From a checkpoint of a small image deblurring model.
Training: normuon at rate 0.034, 17400 steps.
Data: trained on telescope images of galaxies (Galaxy Zoo DECaLS), 88335 training examples, 6.3 epochs.
Rows from block 2, named by matrix and row number. Rows with one number belong to one channel. Each number is 500 + 25 x the weight over its row's rms, rounded and kept within 0 to 999. All counts start at 0. Numbers have three digits each. After the name is the row's rms in percent of the matrix's.
# convs0: first 3x3 conv (model.blocks.2.convs.0.weight, 96x96x3x3), inputs 9-17, a 3x3 kernel for each
# convs1: second 3x3 conv (model.blocks.2.convs.1.weight, 96x96x3x3, transposed), outputs 9-17, a 3x3 kernel for each
convs0.16 099:515500519509485509476506495511494510513468487492455481462483494494484490484458488518474500498542517522521512511521518499503514505526507459492489506526479500517478480502497448485505479480509497508521525539537531546555508522505499510508483501495
convs1.16 073:529523510499498503530515525494508496494503508461497494500493473485497486526550525483488490492508524479496508528542526512524507527545547455465494470482505511480504485480510460492534458502500480481475477486473439479485506480484482466495485491500
convs0.17 099:488470493492483514486488501499499485501503492497492488501510548542526521533500496477510489514501470508487466451503492491519531519512527539492473512482450509483468516541517531558512495528512478515518462535515482483487501507480493492490478462496
convs1.17 107:511516505474459508483492519499490475507476493491503512458526509478526522499497508529487506481488519495524524449452478481488493505549527511449489520480513498522511489479522498498510506528519532490470556522476562485465500514512520548530507535546
convs0.18 090:520527547527494524527520532442437459478463466444453461502500465511491464521510498491538446547463516513427518462496458490491464505508492467522480522488508495474503494515521500491493519519491507464478469522523484480503507526509511516503487498516
convs1.18 097:480471465506505486497536481538531534510541534502520515511459485484491531464458472505512511512536494521505514498492506510456495482482480580490554571475516512492479510474474488508509489519475504497522500513500497474515500484522504501484469496460
convs0.19 115:517496513528517512478478484499501481503500472478479475508477497495474505471487531489518507504509497480514512471470464473482474487505511486472461504481479508493493536526520519515531516541550471473466475478493510503499488500499488490487479508527
convs1.19 114:494510533495494488513491478485475524527507478522489477471522466469524497480502492499498502525487501479462509451483525471519521570506460507510460550524488542517482520531504500559500498554488508505496542487492550480502525502492494491538469481511
convs0.20 093:496524492497500489518502508522482490497484496492481470504492519502471503516507535501482553470484590470512523490505493488512476500518487507498518493525574524507521475500520485518535509529545521482452544509449514531486493498543500528554520520529
convs1.20 100:521505524496500519475485476502515470523518467510521461548439490564442499523474509497526497484527474492522500482493454506500509502517533446504431455500428454491469527493525538455485523478516522486473474484453516515467446537503470506463481503467
convs0.21 092:470515550479535546489549523535513526523485527504498533507501500495496499493493497520468489519478524500478514498491498495499509495521515519506528487495567496500546448517531487483498486470489509491479496481496489481499512480536484510476472468457
convs1.21 086:477459500474463518473485515475530492482533505517514491492490517524493466512475511538517526516452508518496517503543499528499510511486514463534489450527490484511469521552552555476517547497533489494512506492457505517458531549563487511515496517500
convs0.22 091:513502513502498517464464505455468476494503502511502507518519513514492504484499517510542537497529555488502521522511511501498513495492513490487496495461523541505537496480497499458470521505500493529495515481473508528493465472496462479498497494472
convs1.22 088:508495516507515506495532470477514479504503490512508508501491486505529505539468475469478504462501503473511500498519517496480514508536525455489446511513492520516510512537519551528485491501495508477484507500492535519499546516509490505503525515506
convs0.23 105:528523503482503494494490481467478481473487493469485483514520517526520519509542546496529484570505500524505510491480488496503500492508495476513496498488503504497499526495516552487475485501470514508510509538518526522470484511505525491491504526520
convs1.23 097:484462456475471452455477465520498521510496505498494497482544508517557493486518490517487518480500530494468503510476516534505548573574560486501483495486499484503501502486475510543465525592522472471468533506510512484514498457459522500494516489529
convs0.24 091:514489474521499499499506492488526544516539552494507524498506501497506511493490501526550507505500480521459523488492525521507525516491519482511528481516511459488502518492502493472510495473525496519509453468450498502499461508486502505513522531515
convs1.24 076:493504507508518509466497506480476513461485492476487529521512502534526511531516494512485488505502470489492486503484494529493492552511486491508529477504534461492537483475498493495501530476500503475509529498505497470506481483475511507485504505492
convs0.25 098:484494484460536480469507475455487458487515470507544518476488522483494514480493508518556506520544426468492446515514503496510497515521494505512505515536516470514496516498509529509503515523505472522484458509494494509482476477467479523477512536517
convs1.25 076:502516528495539509517501478489508510495505487488492497500539499447515497506549511515483498535484493520485487473497495469487536462472519536502509478486515491488503489512543470535532510559492480484525496489577498508561541524492542537515505503510
convs0.26 125:507498513508509519501487503499504527478475479508511521499486500502494509504494500519544501459504471510523520495494503488485481487498482532536516497483486532522528508511537509518534477488509510490471531485489524524510504493494519523549495485497
convs1.26 132:471516512458504516440484485488493503509499495471493477502509502499503519495516539504494489482470516491488506501511502544507534510512506487484452491508491490472459545527530560564541549528517497499497493488486484497478477517494498508484474503491
convs0.27 099:498494484498510514492513507523522515529510509526510526506525509508532510501509504499495500517484519491507524508511520530521516554542536499460491497510527508508507444463463480474497533515513470488464512496473558565541482499503500519488514525483
convs1.27 106:520500486513469453487456449492481480474487517482485491454437508514529535480520495516500494506479505518497503502440468558529540565531517510507520510482515504496511538469462525468509569531507456449470482501495448450445499471468494486487484471466
convs0.28 125:486490474510508483502529503503519525491502503490498495451475509493500483524524490513526503467498506468480506488487497492494493498498479518483485532474463538477487521545500465526530428459510494507474505505491509500479459474503486524513496536507
convs1.28 167:524447470517469497519436507513475502517486528496461495506515495512493490504497502505499503515496500507509497507500510506504495483509519496526498518513505482507494529496477519530523503498502506489504485509498503510483510461575470452526481442535
convs0.29 088:506502499495501483511535520516499499494487505502488496494478492499487488534505474478523455467508512462493456494488474463457460478500481469529477482497480456464477499527494492523509492516527535541538532515535471491493496505481526524508473480496
convs1.29 120:461472464539519516516520534502516489496498496501504486495493509502524532469506470510499508518492506531519515511498470521511455466532487549534562514503489519469490478479473500490512507462459471493456484504461428422421498489497492476462486489502
convs0.30 095:481479509458545528477479487470494493483502499502497508527483485515483505525498510519530472550544465514495464518535495496490484506504537515506487525510478513508484479487494477492517463465504488503506494511479482488469493544541502525481484513488
convs1.30 095:448508530481557548492509527489513481504519478487496498454558499511594513480548501539515479514506462500489494490503501489529523469455493507495482494497446504500482456513499459495522530488532532493507523445534506477521503483515499497514469485479
convs0.31 123:520523513496514488495523486500494480498500485496489490501504495498506510511511511517492539550482539521465534481500486488509477501519483526501515521507521511525534494470477500469505508478526529498492513497489508492501495482496479506471462514464
convs1.31 122:499446465478432435495430479497511494504515504495511486499504500493497479497512512505508487509478500506506481509535514527510504550506515453510468455488468452465464513505528548524530529503501495512494507530499516502490541495522535496517499483508
convs0.32 110:496499518480479515498464492446443445426439433453459448522497499492471467492469483485498477485492496492491493485477485484489503500518502512529488490505491486521506527544502514533494529483470508516513494498493511493492484501506506501525465476501
convs1.32 139:526495500515516496515499485514493490497438517513514511488490496483466479516485471479489496495570483485494492521510487500507514491508499518501504552526513515496498506515513525474487516490495483498463486490481504509486507496508520525499521543497
convs0.33 103:495520506547527518528483502486505491492505483487497496510495496479476498487486483503533476435532445519577467465500482470528481443494474501524508506552540523508533511532518478500498516525516513490513501472486517493497491503466456502496514500474
convs1.33 138:481511490498533504488486513492507508524477516518510540522482538524493525504517505481475480504488490498475482511493517528485508498493503483482503470499492490505509505498518499490517494471482510495507489466530503504496478482497527513516513497489
convs0.34 098:496526498510507479518510477507509510502505510505514523483482464487481500519500484440475478462517523510499517492486484479498497466487519507501503477477478512478519517493490533506507575524485502474434548513518533536526479533508510513496491490506
convs1.34 082:485488435504498488481466502464477514493494513481508516501485477514480458519529503487470463531492505528517525527519510538513484533532512512513495527534532488506514540514476538512455530518511508475459516495500532512504460470501490484507489472494
convs0.35 099:475496510488481492526545559500518507468481479473487478457476487469495505464485502477483488495501489480527512505486482505496496499493493507509493506527507509489477479485494480469476476490497480453437512472455505474456481452471476498528499509509
convs1.35 110:478471472524510504525501485526516488534537513522528521489503513468477502465470478525529528507489520522503512521515498480485469531561549455455488520499486541492499510514518531548495437491489511491490498499491540518469488535526503505503522517505
convs0.36 085:467461483507451486516540533466463505471470512486464497487481501502501521481480501455441466486489476445488456482482489481483489496503515554575515541544494508517481512510522514498464480483462516494481479476487472438453471433456514516521495468449
convs1.36 074:467506509530534547514517532480486511502497514505518506496495491495508491496473491524545507509516525495507520474516500497535519502514518473445464482447455473454462512528549498512512471479503495504508517493482550511538513543516486526510504538534
convs0.37 090:499479505523510550486480517485514516500515524505527542493484478506502488504495493487520496480514504486532472498505517495503474524522487489517485451516508508545496485492477505517490485478452482499477500500516452472488505491486475493485588595523
convs1.37 107:512482478513513513481495463498502512527501491504517504519548539466448476512503511500487521500486508517491497542508479527487512541458493467476499502496489459484489526556521554499484528514481504492524493492463489516504495486462497511463509501479
convs0.38 089:495496501493489513488498521481463474510482488531503500525527524501497489495497508510530508476498474445466459521505516496487517494499517478469542474506523438506517497513530508499519484507486557521545542517555513492544523492544491502535477474497
convs1.38 058:510475550479449520468462549499507491481503486468497467490503504524520477514543475509522540527518530500497506486470527523489509510473492465515518458493531467491550506480518526467503500459472506505480457467454435464448443512479444474473463471454
convs0.39 111:516499490492459502482451490514502505493500484485499489565489479580533493528510499511513503503492514492489503494460483494464465518489476487500508500494502515507501507520553429499521387417475518506488496499479511496468475488487494482478522472469
convs1.39 129:538523420505522469505517464491510518494488499517498474498521470444500480480432455499499494523527498520512473511523528517489488481513510525509490535517522504477494484454496505499396446501445486495492491479492493500492563563556510499506505496506
convs0.40 101:472512488470466516523449493489492508521494508520506520487484508480509519488491514497497477479489460492493474476482485504492501514527522493491475480457450492471513498498509482478517475510508523501514494464492542517510469472529530482511475479525
convs1.40 077:517513525486489493476504517500496492473523476459474459474486471505543510481506502508525512516539494471502504545526525526502546535535534489496463539532518487497517511539578508496466512478471489476455481490504475462487450484440476490483505532483
convs0.41 094:501530516491497511520517518486494487504496497497478478528509504506503497498503504532527499515515482498504477487497505512529509503498478497472454491517478493513479518518537534521536548518536528562558492534516504519528498473474474454483475466468
convs1.41 101:515461477500511495472508484478508493505500499529535494505499532475478532520512514526501509543490470541518498524524496490482473520541515520466500564522538576508545518475488520491507497476536508555543440475492471472460556596575513501511523528517
convs0.42 106:474490453451469450473475444489489499489493510482485495481508504510521528519541536463511494466499524468477503489475479487484470509507509458510509481518535471492496523573539468517498532504491484446477511470487466481484489525503521528494500500477
convs1.42 099:536491496512511503464488478512492485482466487490492503457418480487493520479522535491491513498516492516534505535492456509479456539518481480510507436523512473528507513518501528521511549521543562556522555520527525495501506509543478440466488476478
convs0.43 096:517490536517484503495465510487479484488478505481479524479462494492485493469468458444505502481524536485468479466471468461466488475476514435470462423494490451475424520487475488508516464472478458485478509534514477475484501453477484475460491490448
convs1.43 100:517535535472491477483521466515505531501522536519521502496491497470478518502496494507496506495478511516517514531518509510524525518554534562505540557487542568546557445492465433493439447514482502528536490502522501511510540553540538511540510527516
convs0.44 106:483467492498480480505505505471485474482487479488504490454471455476475479501493488528539512518502487472498456488502486477474453476466464468479500456515517463471499500521525503517545493494495506538546505454501496525525509538498474534494494483476
convs1.44 101:521504480465494474493500504496477456479453484503464487446484516491509535517560553506514525494481504514488499508467516522520527537545557508505530500488513508500527498488453518505493507489478509486521540471508492458473540458498538483477521492503
convs0.45 136:509526510493531521438489485485509500488508521501515512501512486525517508525521520497495492528486487488479489469491518491498492503495467513507526513496517495468484468475497515504498509499496492490509483495516475494520522535498520525495509520504
convs1.45 157:548466500533449488528471490526478501525485516514485500485533519484520479484502495488521510501518519522501491474465501479459457474464480543507531529501505511509524528521498529561508495528529509528550505515516498521519509432524480439500466418505
convs0.46 090:483529495458495500507534527512539539557564547550531519464483512496491507506497512534521505531505549533506516495498515520515504517520502460498479466471441479484473471491498511478487510483499506500490498508481469493484486567512533520505488533513
convs1.46 086:487478486512484507479486507490474487474476493490481495515530493509565547526545496455473476474488470476506498517495554497494484462515518558531556539499538516505538473470490472487509458466497543508512511506543499477500514500507486447457464462476
convs0.47 099:500485502525491500502471485501487476500493462491472471510499502492490494507510499494460530472583519489510531519506498528508494497471473502494483517520499474502509470504494487523511486495503533487429589486421582526470511485501522474495511471478
convs1.47 110:520516477527523480508481483513493527524507538498505510512530524511438501505507503501496491485511490482518477477475468471516517517527528493498470522485480512452459477458467498510526454446482498537523515522494505500495510544491463477440485483470
convs0.48 096:523502506508492538519493509496514522504514515474486495512507492489503495497507525456523553432515541461535562497483478486470483505498508488509551456515541484499529489484479485474495482469486499526523503536521464509501473519463483522496518508495
convs1.48 091:476493475443504470485499475482507518501513501518497506514495527541521536519494515486491504493497517489477523495492487491540494499506481465484512463531513452516500518544503503505460513519477486491508505472511488480484531490513507470490544517525
convs0.49 105:491501488506503498498470495472492498468489489485489478485475524500506530462481531491488492470572470465499497470490467471480477484487475516492502482504498478521505512542519469509527449476505501525555505559523500494504478531490486529511487515513
convs1.49 103:516518517471478491483455491500497508496480487505509501481472515532530545501479493502472475508512497492498502496519481485525501463491528506518509476522542467502519477493496485515503491498502472471484505506501490445452506485492534470463533481446
convs0.50 093:523554484480480433481507525495518480496497480535550532474514525490487504503517507498474482483495519520536500514489479491479494484482498521522504477506502483505484511512519512484506486486497499514481478496483460499510524498519482473495564596521
convs1.50 107:514463490519546533495462471498498509512508542480501504527557523491477492541523502492461481493499513497478483507490489433490518472470529482484492467484509495499461495526532516524502525530497525513501502478496512534516475537512493510507483513498
convs0.51 097:498516491504539503483492497483477485499477476482471483502498463512512472518500478476537481469549487458505503524495481486466455515476465515472542517512522530459515517513499496531504499510503535506513550489531521499502548543493487502450538506482
convs1.51 104:496506534509489554502465532507492523497473511513494508500486530511454477466458503489481506491499516516496490508525484498560513485443446499549490438529470472527456525478483504426514577476504454448465479476470472487470525442433548508486511498445
convs0.52 091:477493481528567523490457513504526516500516501475477469500509512498525507506509505526542557491479562483496519529512544532491512545510501503473516455501495446527450470462463473481480503490480483485481491478480467460479499525518486500511457450495
convs1.52 095:477509494464502495516539542469494526476498520491479502491477468536518470524548487486506530478497517476490489485491471490513492519516527538508530512498552509485539465488501465496489494490467519540556531499518518505497536575553478475524479507512
convs0.53 089:446422464469513518492498498493500508516510522490504517493499523514486481498487497530532549524528490533512490513506510467486480464485495549506526546479480527481470488475486498480490511495478519515505519492489512486485521507540514489477526510515
convs1.53 109:488516509446507478483530503472508502485522487507492496527509478494455433490496494490504493502512476495484492494497500496518549482455484562563457529501463480459420507481455483451484496504468494491481498509489465463462478458459484530520480524507
convs0.54 090:521519482511492525519509522489490480511507482515499466495509512493495516488497514502503530437473594496480521505505512506506510508499488478499493467514504505485487487499490508513493506517472488501453494514468466500482504568483529555503530537492
convs1.54 087:478525517467504475479507472544524497528520515531515508517474504501461491491483516471503490495491467483492498511491505519503518510484480535511490492502479463474486485478485513473465499472459525492489533493482505449476515465498504479484467465466
convs0.55 087:505520512490513493513521505483489494460472496467448480528532496544538495526523494469468494457539500486490503511502510517529512522530498546505543569533560521514557495495519472484495456488504466462450488483473499492456476473486467522476463463453
convs1.55 081:468520510503515527506520494526516510508505500498523511517456462523455495527514533497484506480479548500486525484499465503485465525532549416468445393510427401486446478520489497537454498522470506515507536491510531524538536540550517493507513480513
convs0.56 101:512527537525522523503491516528525511506536525505520521491474486470453479472477483498508499492542498504518485506481484513517512507511516505504510521511509501474476491491494532493462520518485495504471498569524484523520468517498511506519493501503
convs1.56 085:486495513455458459483475461529501511485495465485511501500508528492483501487499517499496537480510501492489501506490450499471447519514507494484483475508483468510494505499489477484480486517498514513462472511418507546490489501479518494510494513513
convs0.57 092:462490504478502522484494488503514503488535507515526503502488469503492478503494484488471528490545479486483507496460480515504499503487494539552508553554491516493500530530522485494468442479479516490484477480460522526498485506509487536506467465480
convs1.57 105:541512523508491511473533522501489485501511500512511487468471475500546500472511476473481467491534522487519507488484491510528515486514499507522483495483420487452454434462476450487453473472464481479477556535500508466462531506486509493491504515505
convs0.58 091:506488496482482466521519504490487494478474464470454465476486497525519526530511520490482493563499500478505501514507496486489485494490485506496523476430498447440472489501504494497470487470448464464472482509500463505482495497483507512512508496507
convs1.58 075:503466493505536525550534523495513502485509511503481472540483510509483520515491552515475483497493490531503503544543511510505528523506517555557559534534549514488527488504524501497586555519545508487494524522520488478495496484482491507500506499510
convs0.59 086:502496502511490478537531468515516521525538542517493481505493510468469521464457516503514507548549526505550561470478469482509492481492494523511520511508516453460509492491499457466484475484492528503500492502528513508533486435500522502529460409459
convs1.59 098:506468464469498506496543510487526482488485485475515473490440490534529534479490496490495476485503455480487483500471513499414484481490492521546539509478431471471465511473502531495507494483496476468478467519492476477481508543532482501473507547502
convs0.60 092:492494520501540515503507493509517504512507515497505491500500514522490511509485513496496500556478491481498477535520523525475517513487495438474465472475471495496475467452473497494512458494499525473490513485510482434465475441451505474496507504521
convs1.60 088:526492510525500511472474508520518483510517478531504488495520525494488475481503503482506495513490473512498496502503493507525520498472497492502525552509521557489543506529520475487508531524528502486498507527501513521501522550482498505456505527489
convs0.61 119:500464486516485486509483480496504516508506514481473482483521513515534520500483483507525491488547480485490502476494488490509499500495484494486471504488466513507477478514531505529529532538553488453457491458474507515507537514495501475477496462484
convs1.61 137:501546511470526488471495500512510522474496494499511489503490484530541500494525482513492492511520505492507507527531498513531527488497485540509476498486486526499518467511471476520521500504475519519553573551592506517537510513483499521513518513480
convs0.62 093:500527515497494504502526526507507505525518515496501520490510517486504521486461479515521528494544532511561509529541540521519498477475474493493503487484498494476475479468473492494479483492501501486499492508527486490519453398481477488483488491522
convs1.62 095:490458487505495488499518494508510515515532497512550487541505489509477513470456484507467510496470495478489484488498519474459505481492539550524526539526534490501497529488499511502487515542513497512525498529505487503498523592539541545522519544527
convs0.63 105:455533510451529437492553521489501501506513522496479498520504508512492501521517492534463450580549467518552514469482489487487489471473464548484503511471495510485496509496477478487459507482479468472461487500519450472471488519485512525472508523504
convs1.63 108:474509535490507577528489516484514499492509479469519504519485445537562500485522506495466470506506458532503475509518494494458491513470495494494480466522462478479431494506518504456485514432479509511535503502496504518514499469457528492463505471496
convs0.64 089:475471512497497509450455478492527521489522536468515527523489520495484508504474472529511486506515567493502523493508511494483503506489468495506504499500497504517498499469481518510499493488473480522506475532527465468482505552545500505513504520486
convs1.64 088:526538520491519502485527478467500507472484476489490483532515463513516492485487494475488495486511471488534490541490502538459519495452496467505473476500459485512511514504525526473493512512504503481530489500489468503499481493469464503451428482448
convs0.65 091:453472476475473499515495496483497512493503505509486489480487504517523514499524532473504500449510466436484488507504497519515505511519498394452446413473472419449486498507460498500464473482487525499514502483512498504521501473500495510509472453502
convs1.65 078:485463514545520516542553536486469480493504491479500485481499506511485495495516498512493534530493518521524500486515491493510480490504487538566588498538528502529557486501488499512496526509507486479490471501496453474481517519478476507489515514501
convs0.66 103:466522488489500475485524498536550534528540527523522499477503525474527541473518512515521525529526518528473524500511495473485499491494501489469482474472502477470515509498480531512499530520487471482503460479493487470499479511503476467455446459442
convs1.66 077:540489492518468497490489513491497494504508506497503473515507482527501490519520524489485494493515478466514490491464472478423473478479528484509500505556539490556540538501539523480479485466500511487520533563533522521499499537562486478503515483494
convs0.67 105:487503510479499513469474511463483497471492507463495508511489497497481490491474472491511490500481454493501459511496500510491508528509512519504486551546538528542502508495524488474470488488474510499495523505468518519508507467490505478517500436480
convs1.67 086:501513542523503508496519524543529520527533509497528516456450482474468486466453462504511516513508510482487481516523497501493485490505526454465457446469446504502501485490478487486487498527497460456491440477496470498501508525459497507479517543504
convs0.68 131:500523510491529520504524514500514514506512509478476487502490515463445468466458475490507494514512507519540512506493489507475476521505517471474503466489526498494516505518513499534547481524556475487514494509524510508512490491524488487487482478470
convs1.68 124:499504538490481499490486533502516528462471456502511507514495505490492524473506508496498492505512491512518500534499520525512533532523527513511511512514474522517503489478491481474490523520531502506484497507504488501489514550498542556507481524491
convs0.69 087:500492521472473528528553535463473453439464435452443443509483487490480492496467468456467459494555490448495425500482501493468472477455468463508469477554498463482486523538496471475478518487491512520553503513517500490500489487479501506484514523505
convs1.69 118:477482468464476494483474475516505489504497530483529526472520475410476492442475485519528526504486540539519534476510447501542440489520486500485498501500491483472496454482487453528493442490480459478463484476495490486486496520520519538527507511527
convs0.70 100:476492490472509478497537536498521502485515487492522479494505505490506501481498483497529471508520480497479461502504514487494496507501495463488488486492498493527492484465481502514516508532519516510492525512488507485486484502440512504474513540514
convs1.70 074:508506525496470545498480552530499518522514515474500516508511483464497469473512491489463490473485479506522504504509517506496528485478499491520549493521560539523554495491553509518535507526518479483511480475518487491510514465492521511498480508511
convs0.71 094:509477476518513471476489499540533512529537523518532509500481515507515524502494493489469482492529483467497488503485481490477471485474461468491516499531523456529536537504512455480525471465521501499518516516511455469489521527542514496513494513533
convs1.71 063:531539512570539539533537538521502514496460478492484495480493518524511532525497515503510505511522530524500504536502484511509489500501502467505511470530507486544553501521517472494519487516520471507524449479501478501510510522501530508486476474463
convs0.72 094:505470456516552522504536495511504493495504501491492497511508513510468497512499493555561564539534529479508500501495516504508512484503504527494507547457519481518478519511491486483490499487492465490457487511471491465464550563503509505506541576515
convs1.72 099:511486485527532502503516461496534507498522502478492474502487447538539490538512455494509509497472496487517483484506514500484531512499550517488503534484505536480493527542509500509472493510463550508548546485505522492496483475491502468459480454452
convs0.73 115:539486478558516507541515521500484475500484472506482468544505496534487483533478472505524503502534504491537517530504498490504504472491505535515502522520493493511488505526529532547540493529524492483485506514524507506504495519488502538507492477489
convs1.73 128:467548401472524410501548441492504493493518485510507503458506499472536489478531483495519505482510494488494488487479475502498516511490499523491488500485500516478503470503487518566525512522495480472519522458511478483529510517487496466480480498476
convs0.74 091:517516511512535516491503505500494492502508504507505505498482500476472491480486487495494485493503475488510507501507514473483483467490484469497496480486491489469491552538556521490497519479471534519464553541489498487454489519524499518516534555521
convs1.74 085:513496524488461503456464510499495484497494483507502506483483492494505506527534524511504502501484504503486497475448443488478486495477495508509499491496492484498493518528534514511518525517512550524478543530479503479421467502490481520521448472480
convs0.75 121:474471486473475490513490489530493482544502505544505496510502504489532541477510511487478498510475492507484493479508520478513520497529529490517479500525502476498490451416449504421439562510453535541533515515522486482500510449447510495472506540505
convs1.75 155:496556471519535473509529473503507482499493459518516508496477469506489489472469454509514512483494507493505516556551477520507492511459489528510495476513473499475486506524492525473503504482505474481499467490470452464468525519466520509508535473460
convs0.76 092:499441469532530541491486501480487427474479441488500459510539517495499499481496501451525471495525486534574509526502516526487513532498506458531497423508488507526477491476493492490507497476478466500471501514494468483472539579524480496474516509472
convs1.76 096:491533483468480469487474528511496495517517528517485502472511502489518500472497497494463487522488532497488517432474469449569477463478455552494527527498545493448519499524512460524523508519504505473501518474517480459484528471488502500521454466462
convs0.77 094:487497488527489486547529528503509498512508493494494487435438463454467515445444470510491483521484496512506499464458481480483487470496484512481486522478467481502448499477492508482536498473538502522439473508446452476447503487479521502462497476489
convs1.77 090:478465427503520499494505479502503522523503511511490489486509497506556505515535468508461500501520517493541515481514494481499517455504509558522526576479513532483512543556525491517477509546467545521504575540540525485524504492451488477484473506492
convs0.78 088:478500461492521482472491476481500508497512496484496494534531498497504505475498502518505528503492505494523517504490477500484478479478472477527519468492524458513492531510482512490485528498525475470441485480474453448449498536489470481481443478469
convs1.78 082:508493554505478540538465512487491487490495509502510523517503503512507480500486479475529518479515476491482481526517541523512555511508485514525525480487500479473497486507497454442514493461492515529551517529523516490498540466476529517496488482516
convs0.79 090:476522473456491476489507500492491494482481464488494475498491480501479468508483485454468491481530477464553490511508504509518504524513513518493520517487506526484512482477472474464447491469481486486487538514519488460458489463517530495512522496514
convs1.79 094:453508502550524538524500524502510524510508500485497491519500493492462467484475471499471503509490507521523504454479488497489487469455481496472511492494508506526463537492489499471494511512480538511542484467489505485496504523496478500487489512508
convs0.80 100:459446473534534527485499501535512501562526513553542523486491503494488495490501512485510507486508463491521527481515525482499512517522516502476443484495489502492504493497477474492475491475469538517520564531506533498505526482551521462535560511560
convs1.80 101:476502513470513484489515531468486482483492469500494515497540509458506524467521510500487520548512494512487495497488495493509496517500501502524521520503531552502508506497489521495550499467501465488464446479475472487463472531450458491454450453474
convs0.81 099:479477480478476467493477484494487482490491487509504499517512504502506497476484499487481498508526515519503496501490492534516500509494479482466502491491507490523504489501540482496533476515569541494485530509510566553536520514504519489485535504507
convs1.81 076:500513532504502509494470487523494503508496495478480473494497510502474490528501511508484480530516477531516508480498513463484527462475506513483484514484501507512528524518519473470510514493510488482476472454456494498496476485494510499520453445474
convs0.82 129:501541514498495482469510501477487482503509497512512501472464486514504515517529515473482494504493497494534499497503508505510512520529529486497492493501514476482488506468444458429450468465484472486468481479468459422414482499498513526513510525480
convs1.82 156:491501562508503515524511524516520522485485489507510513497522510508509539505488518512520527506489520509503521512523497508517504496482500526502522504483500489496480518514507488474496501498512572597605588580614572606569487509488492503488474501490
convs0.83 104:500522537507509514493497488507474471514482491507483494516518506518514492503483497488505495522500509530520509509500518514505528500506515508508514520498505502495514506513507513534513513500505489471474485467481493455482446469487483490499474505520
convs1.83 087:486480516496507502472494495486517494516543497490513480536490471492478484499509502489485486519529507511500476495510488497473473512492502472487494482483499482481506500501484476456505482482525539529494553528494570537540501522548496486529516500564
convs0.84 091:504513468492498509509505511473470449502514475503524487506489496498497485509507500517541536454517491497533517506485481515506502516495490498529508478490482442474467500503481474485470488482460498487500518499482509533505424477503473491513492492527
convs1.84 096:468494472493514490518498534494493520513528521506486496480460446533514470512520464476456516494491545474485503502517512459503487502478504539517524483492531479475494525532484496521516516507477482482481498495474513487471484514483471482497505525533
convs0.85 092:503509507544550523465459508484489502471473476448464459506501514493486464518497473506465501490509459503515509478500491469492491486508489517457471534457492547517514461492501487515511526519530485500503491492468471484472483502471505518512503558535
convs1.85 105:498522521515507505509512496495507535489513507476498485512539475524514430507532495489511512463500509489508500506526575448494548495491509534481467526481488521535468519537521459408433507506502533505555509484479545548531509499521499471526477502509
convs0.86 100:471455460484514492450492488520526512536527512533524510509536498496523507462463467525553504495545494485530483496502517510507503519505502480506511455508507513513535500497506518553551508530553504523500499487491508504494485491484471508487437459466
convs1.86 083:529507498503474514492458525487478480491486490504488468534485508560537522517515521522463495511471486509490503492512515512536532495476466484535521465502504486507504484495504462433478525479484491504517553516495504486469476429461516520516469486482
convs0.87 095:474490475512550571498501493511518515525540535514521544489460468519506510508514516496527541542511510516514515485500487482508504481500519523456471553474494499483509517489491495484497497472465474492504447467486505511519456493446489506489462473437
convs1.87 097:470494484422474480518553519476491483477477484478487483491481508532543560512502483502530489477478486471474489493507492528504525514511537517519502546515481519521483494495502534516494531496478457507523490492552475505541526493514532517527550535523
convs0.88 095:513480519525517526498470520525486488518494479520504506502521518469500496486510500517494533510531516500485501525528514478498507467492494509488486535470471516493487535517480492499489500510488487494504493506520503490493550540489506491506532525491
convs1.88 092:508510470503522465472494453486489507513521538515512527475508506482507481485491457474496503488534519486487480484514483469526513487489485535523501576508518551527461501518507505526480480522496480485498492460480523513498515484501503464524473457466
convs0.89 090:476505475485495506483510500451453483452477493471480489499502517494507512492495497522508517511549461528509520492492501485504497503520499562527493523507506501497518477475466522517503500481491524505508498509512526529527476508495486489514467458481
convs1.89 088:497496516508528530521532543513538532509528512503505513495489476495511512512516482469474464505523479487491472492497491499492490456453465489500492457487457466470450484493515506522534529490509470503464497519484481497496495521533482517510454471504
convs0.90 092:462482502510481494550530506525498468527514464522494466528529489496476456484469470491536486471549536537533526478482493488487478477475480425475458439470492427492512520524488528515465556517516505500478503531473500504472517487456498482468527526489
convs1.90 075:531490442500501466477487495520485465513491509496500512473481485466501519477537546498472512526478488501484504534549536517513504500510497551540563548513569570542573525522496473474473508568528477508501446484539473501525545494485525500495545486508
convs0.91 088:492504495486511495467509478490488520493498534487505526474482487491509526488501513467525492472529513463473489476510492485507490507519486507517511531525528500514489446478464487513512475495485473455497496492551493498517475459496452445460493497486
convs1.91 085:437503451461511469513521480500498488484497486500520507511504503457511509483522521543521476535495491517503512501479461517494489528499505493485532467473516494478510460489504509544516492533512470501520475469516475491487522538547518547556509518521
convs0.92 103:481468498484508511490480499513510506505498504501487499532496501514500501495497492523506501551513462497521511509489515512491497499484482506470504554499510504501500489488504518514511513483478477474436491516505478480473475454460489481489469470460
convs1.92 090:516519517515527515510519486506502498487512524488509493468499517495486497482469483497477495493466493502485481482502509492498473484491490472459494478466476499508481477476480484482496525521532491492532507510516496513515524552518509505509497536535
convs0.93 092:517512520536492451518518454525504490511493475510491469497514501494505506519511516503481506505533492525515505521515507490482498507497511517525512466493487493490459476505493488504482466504514476492468520521485488505487500515520501521509485473515
convs1.93 074:566522523537515521527510491522525496527521507501505519517508477461515495482528529514485459503541498503491513483488513513520502501498481486490509478489510491487501499519509491530506494519495505491518492481477493502531485461487496507508482491504
convs0.94 110:507488490525524526478477479503495488506518494522512509466477471469489490479517527489525519531563504506470497500495486492482500491494521481508510499497493473496478477505504480531512512558554455482492492512531482518527493483476484494510498517488
convs1.94 088:534541537528533515506511505495484498485479483503487514464515506511544533556528544491503476480488495461501481502517499522535505509560543532517502488520511506489492461446473523500516555482506445461498500482506433452492514485492493522500511491494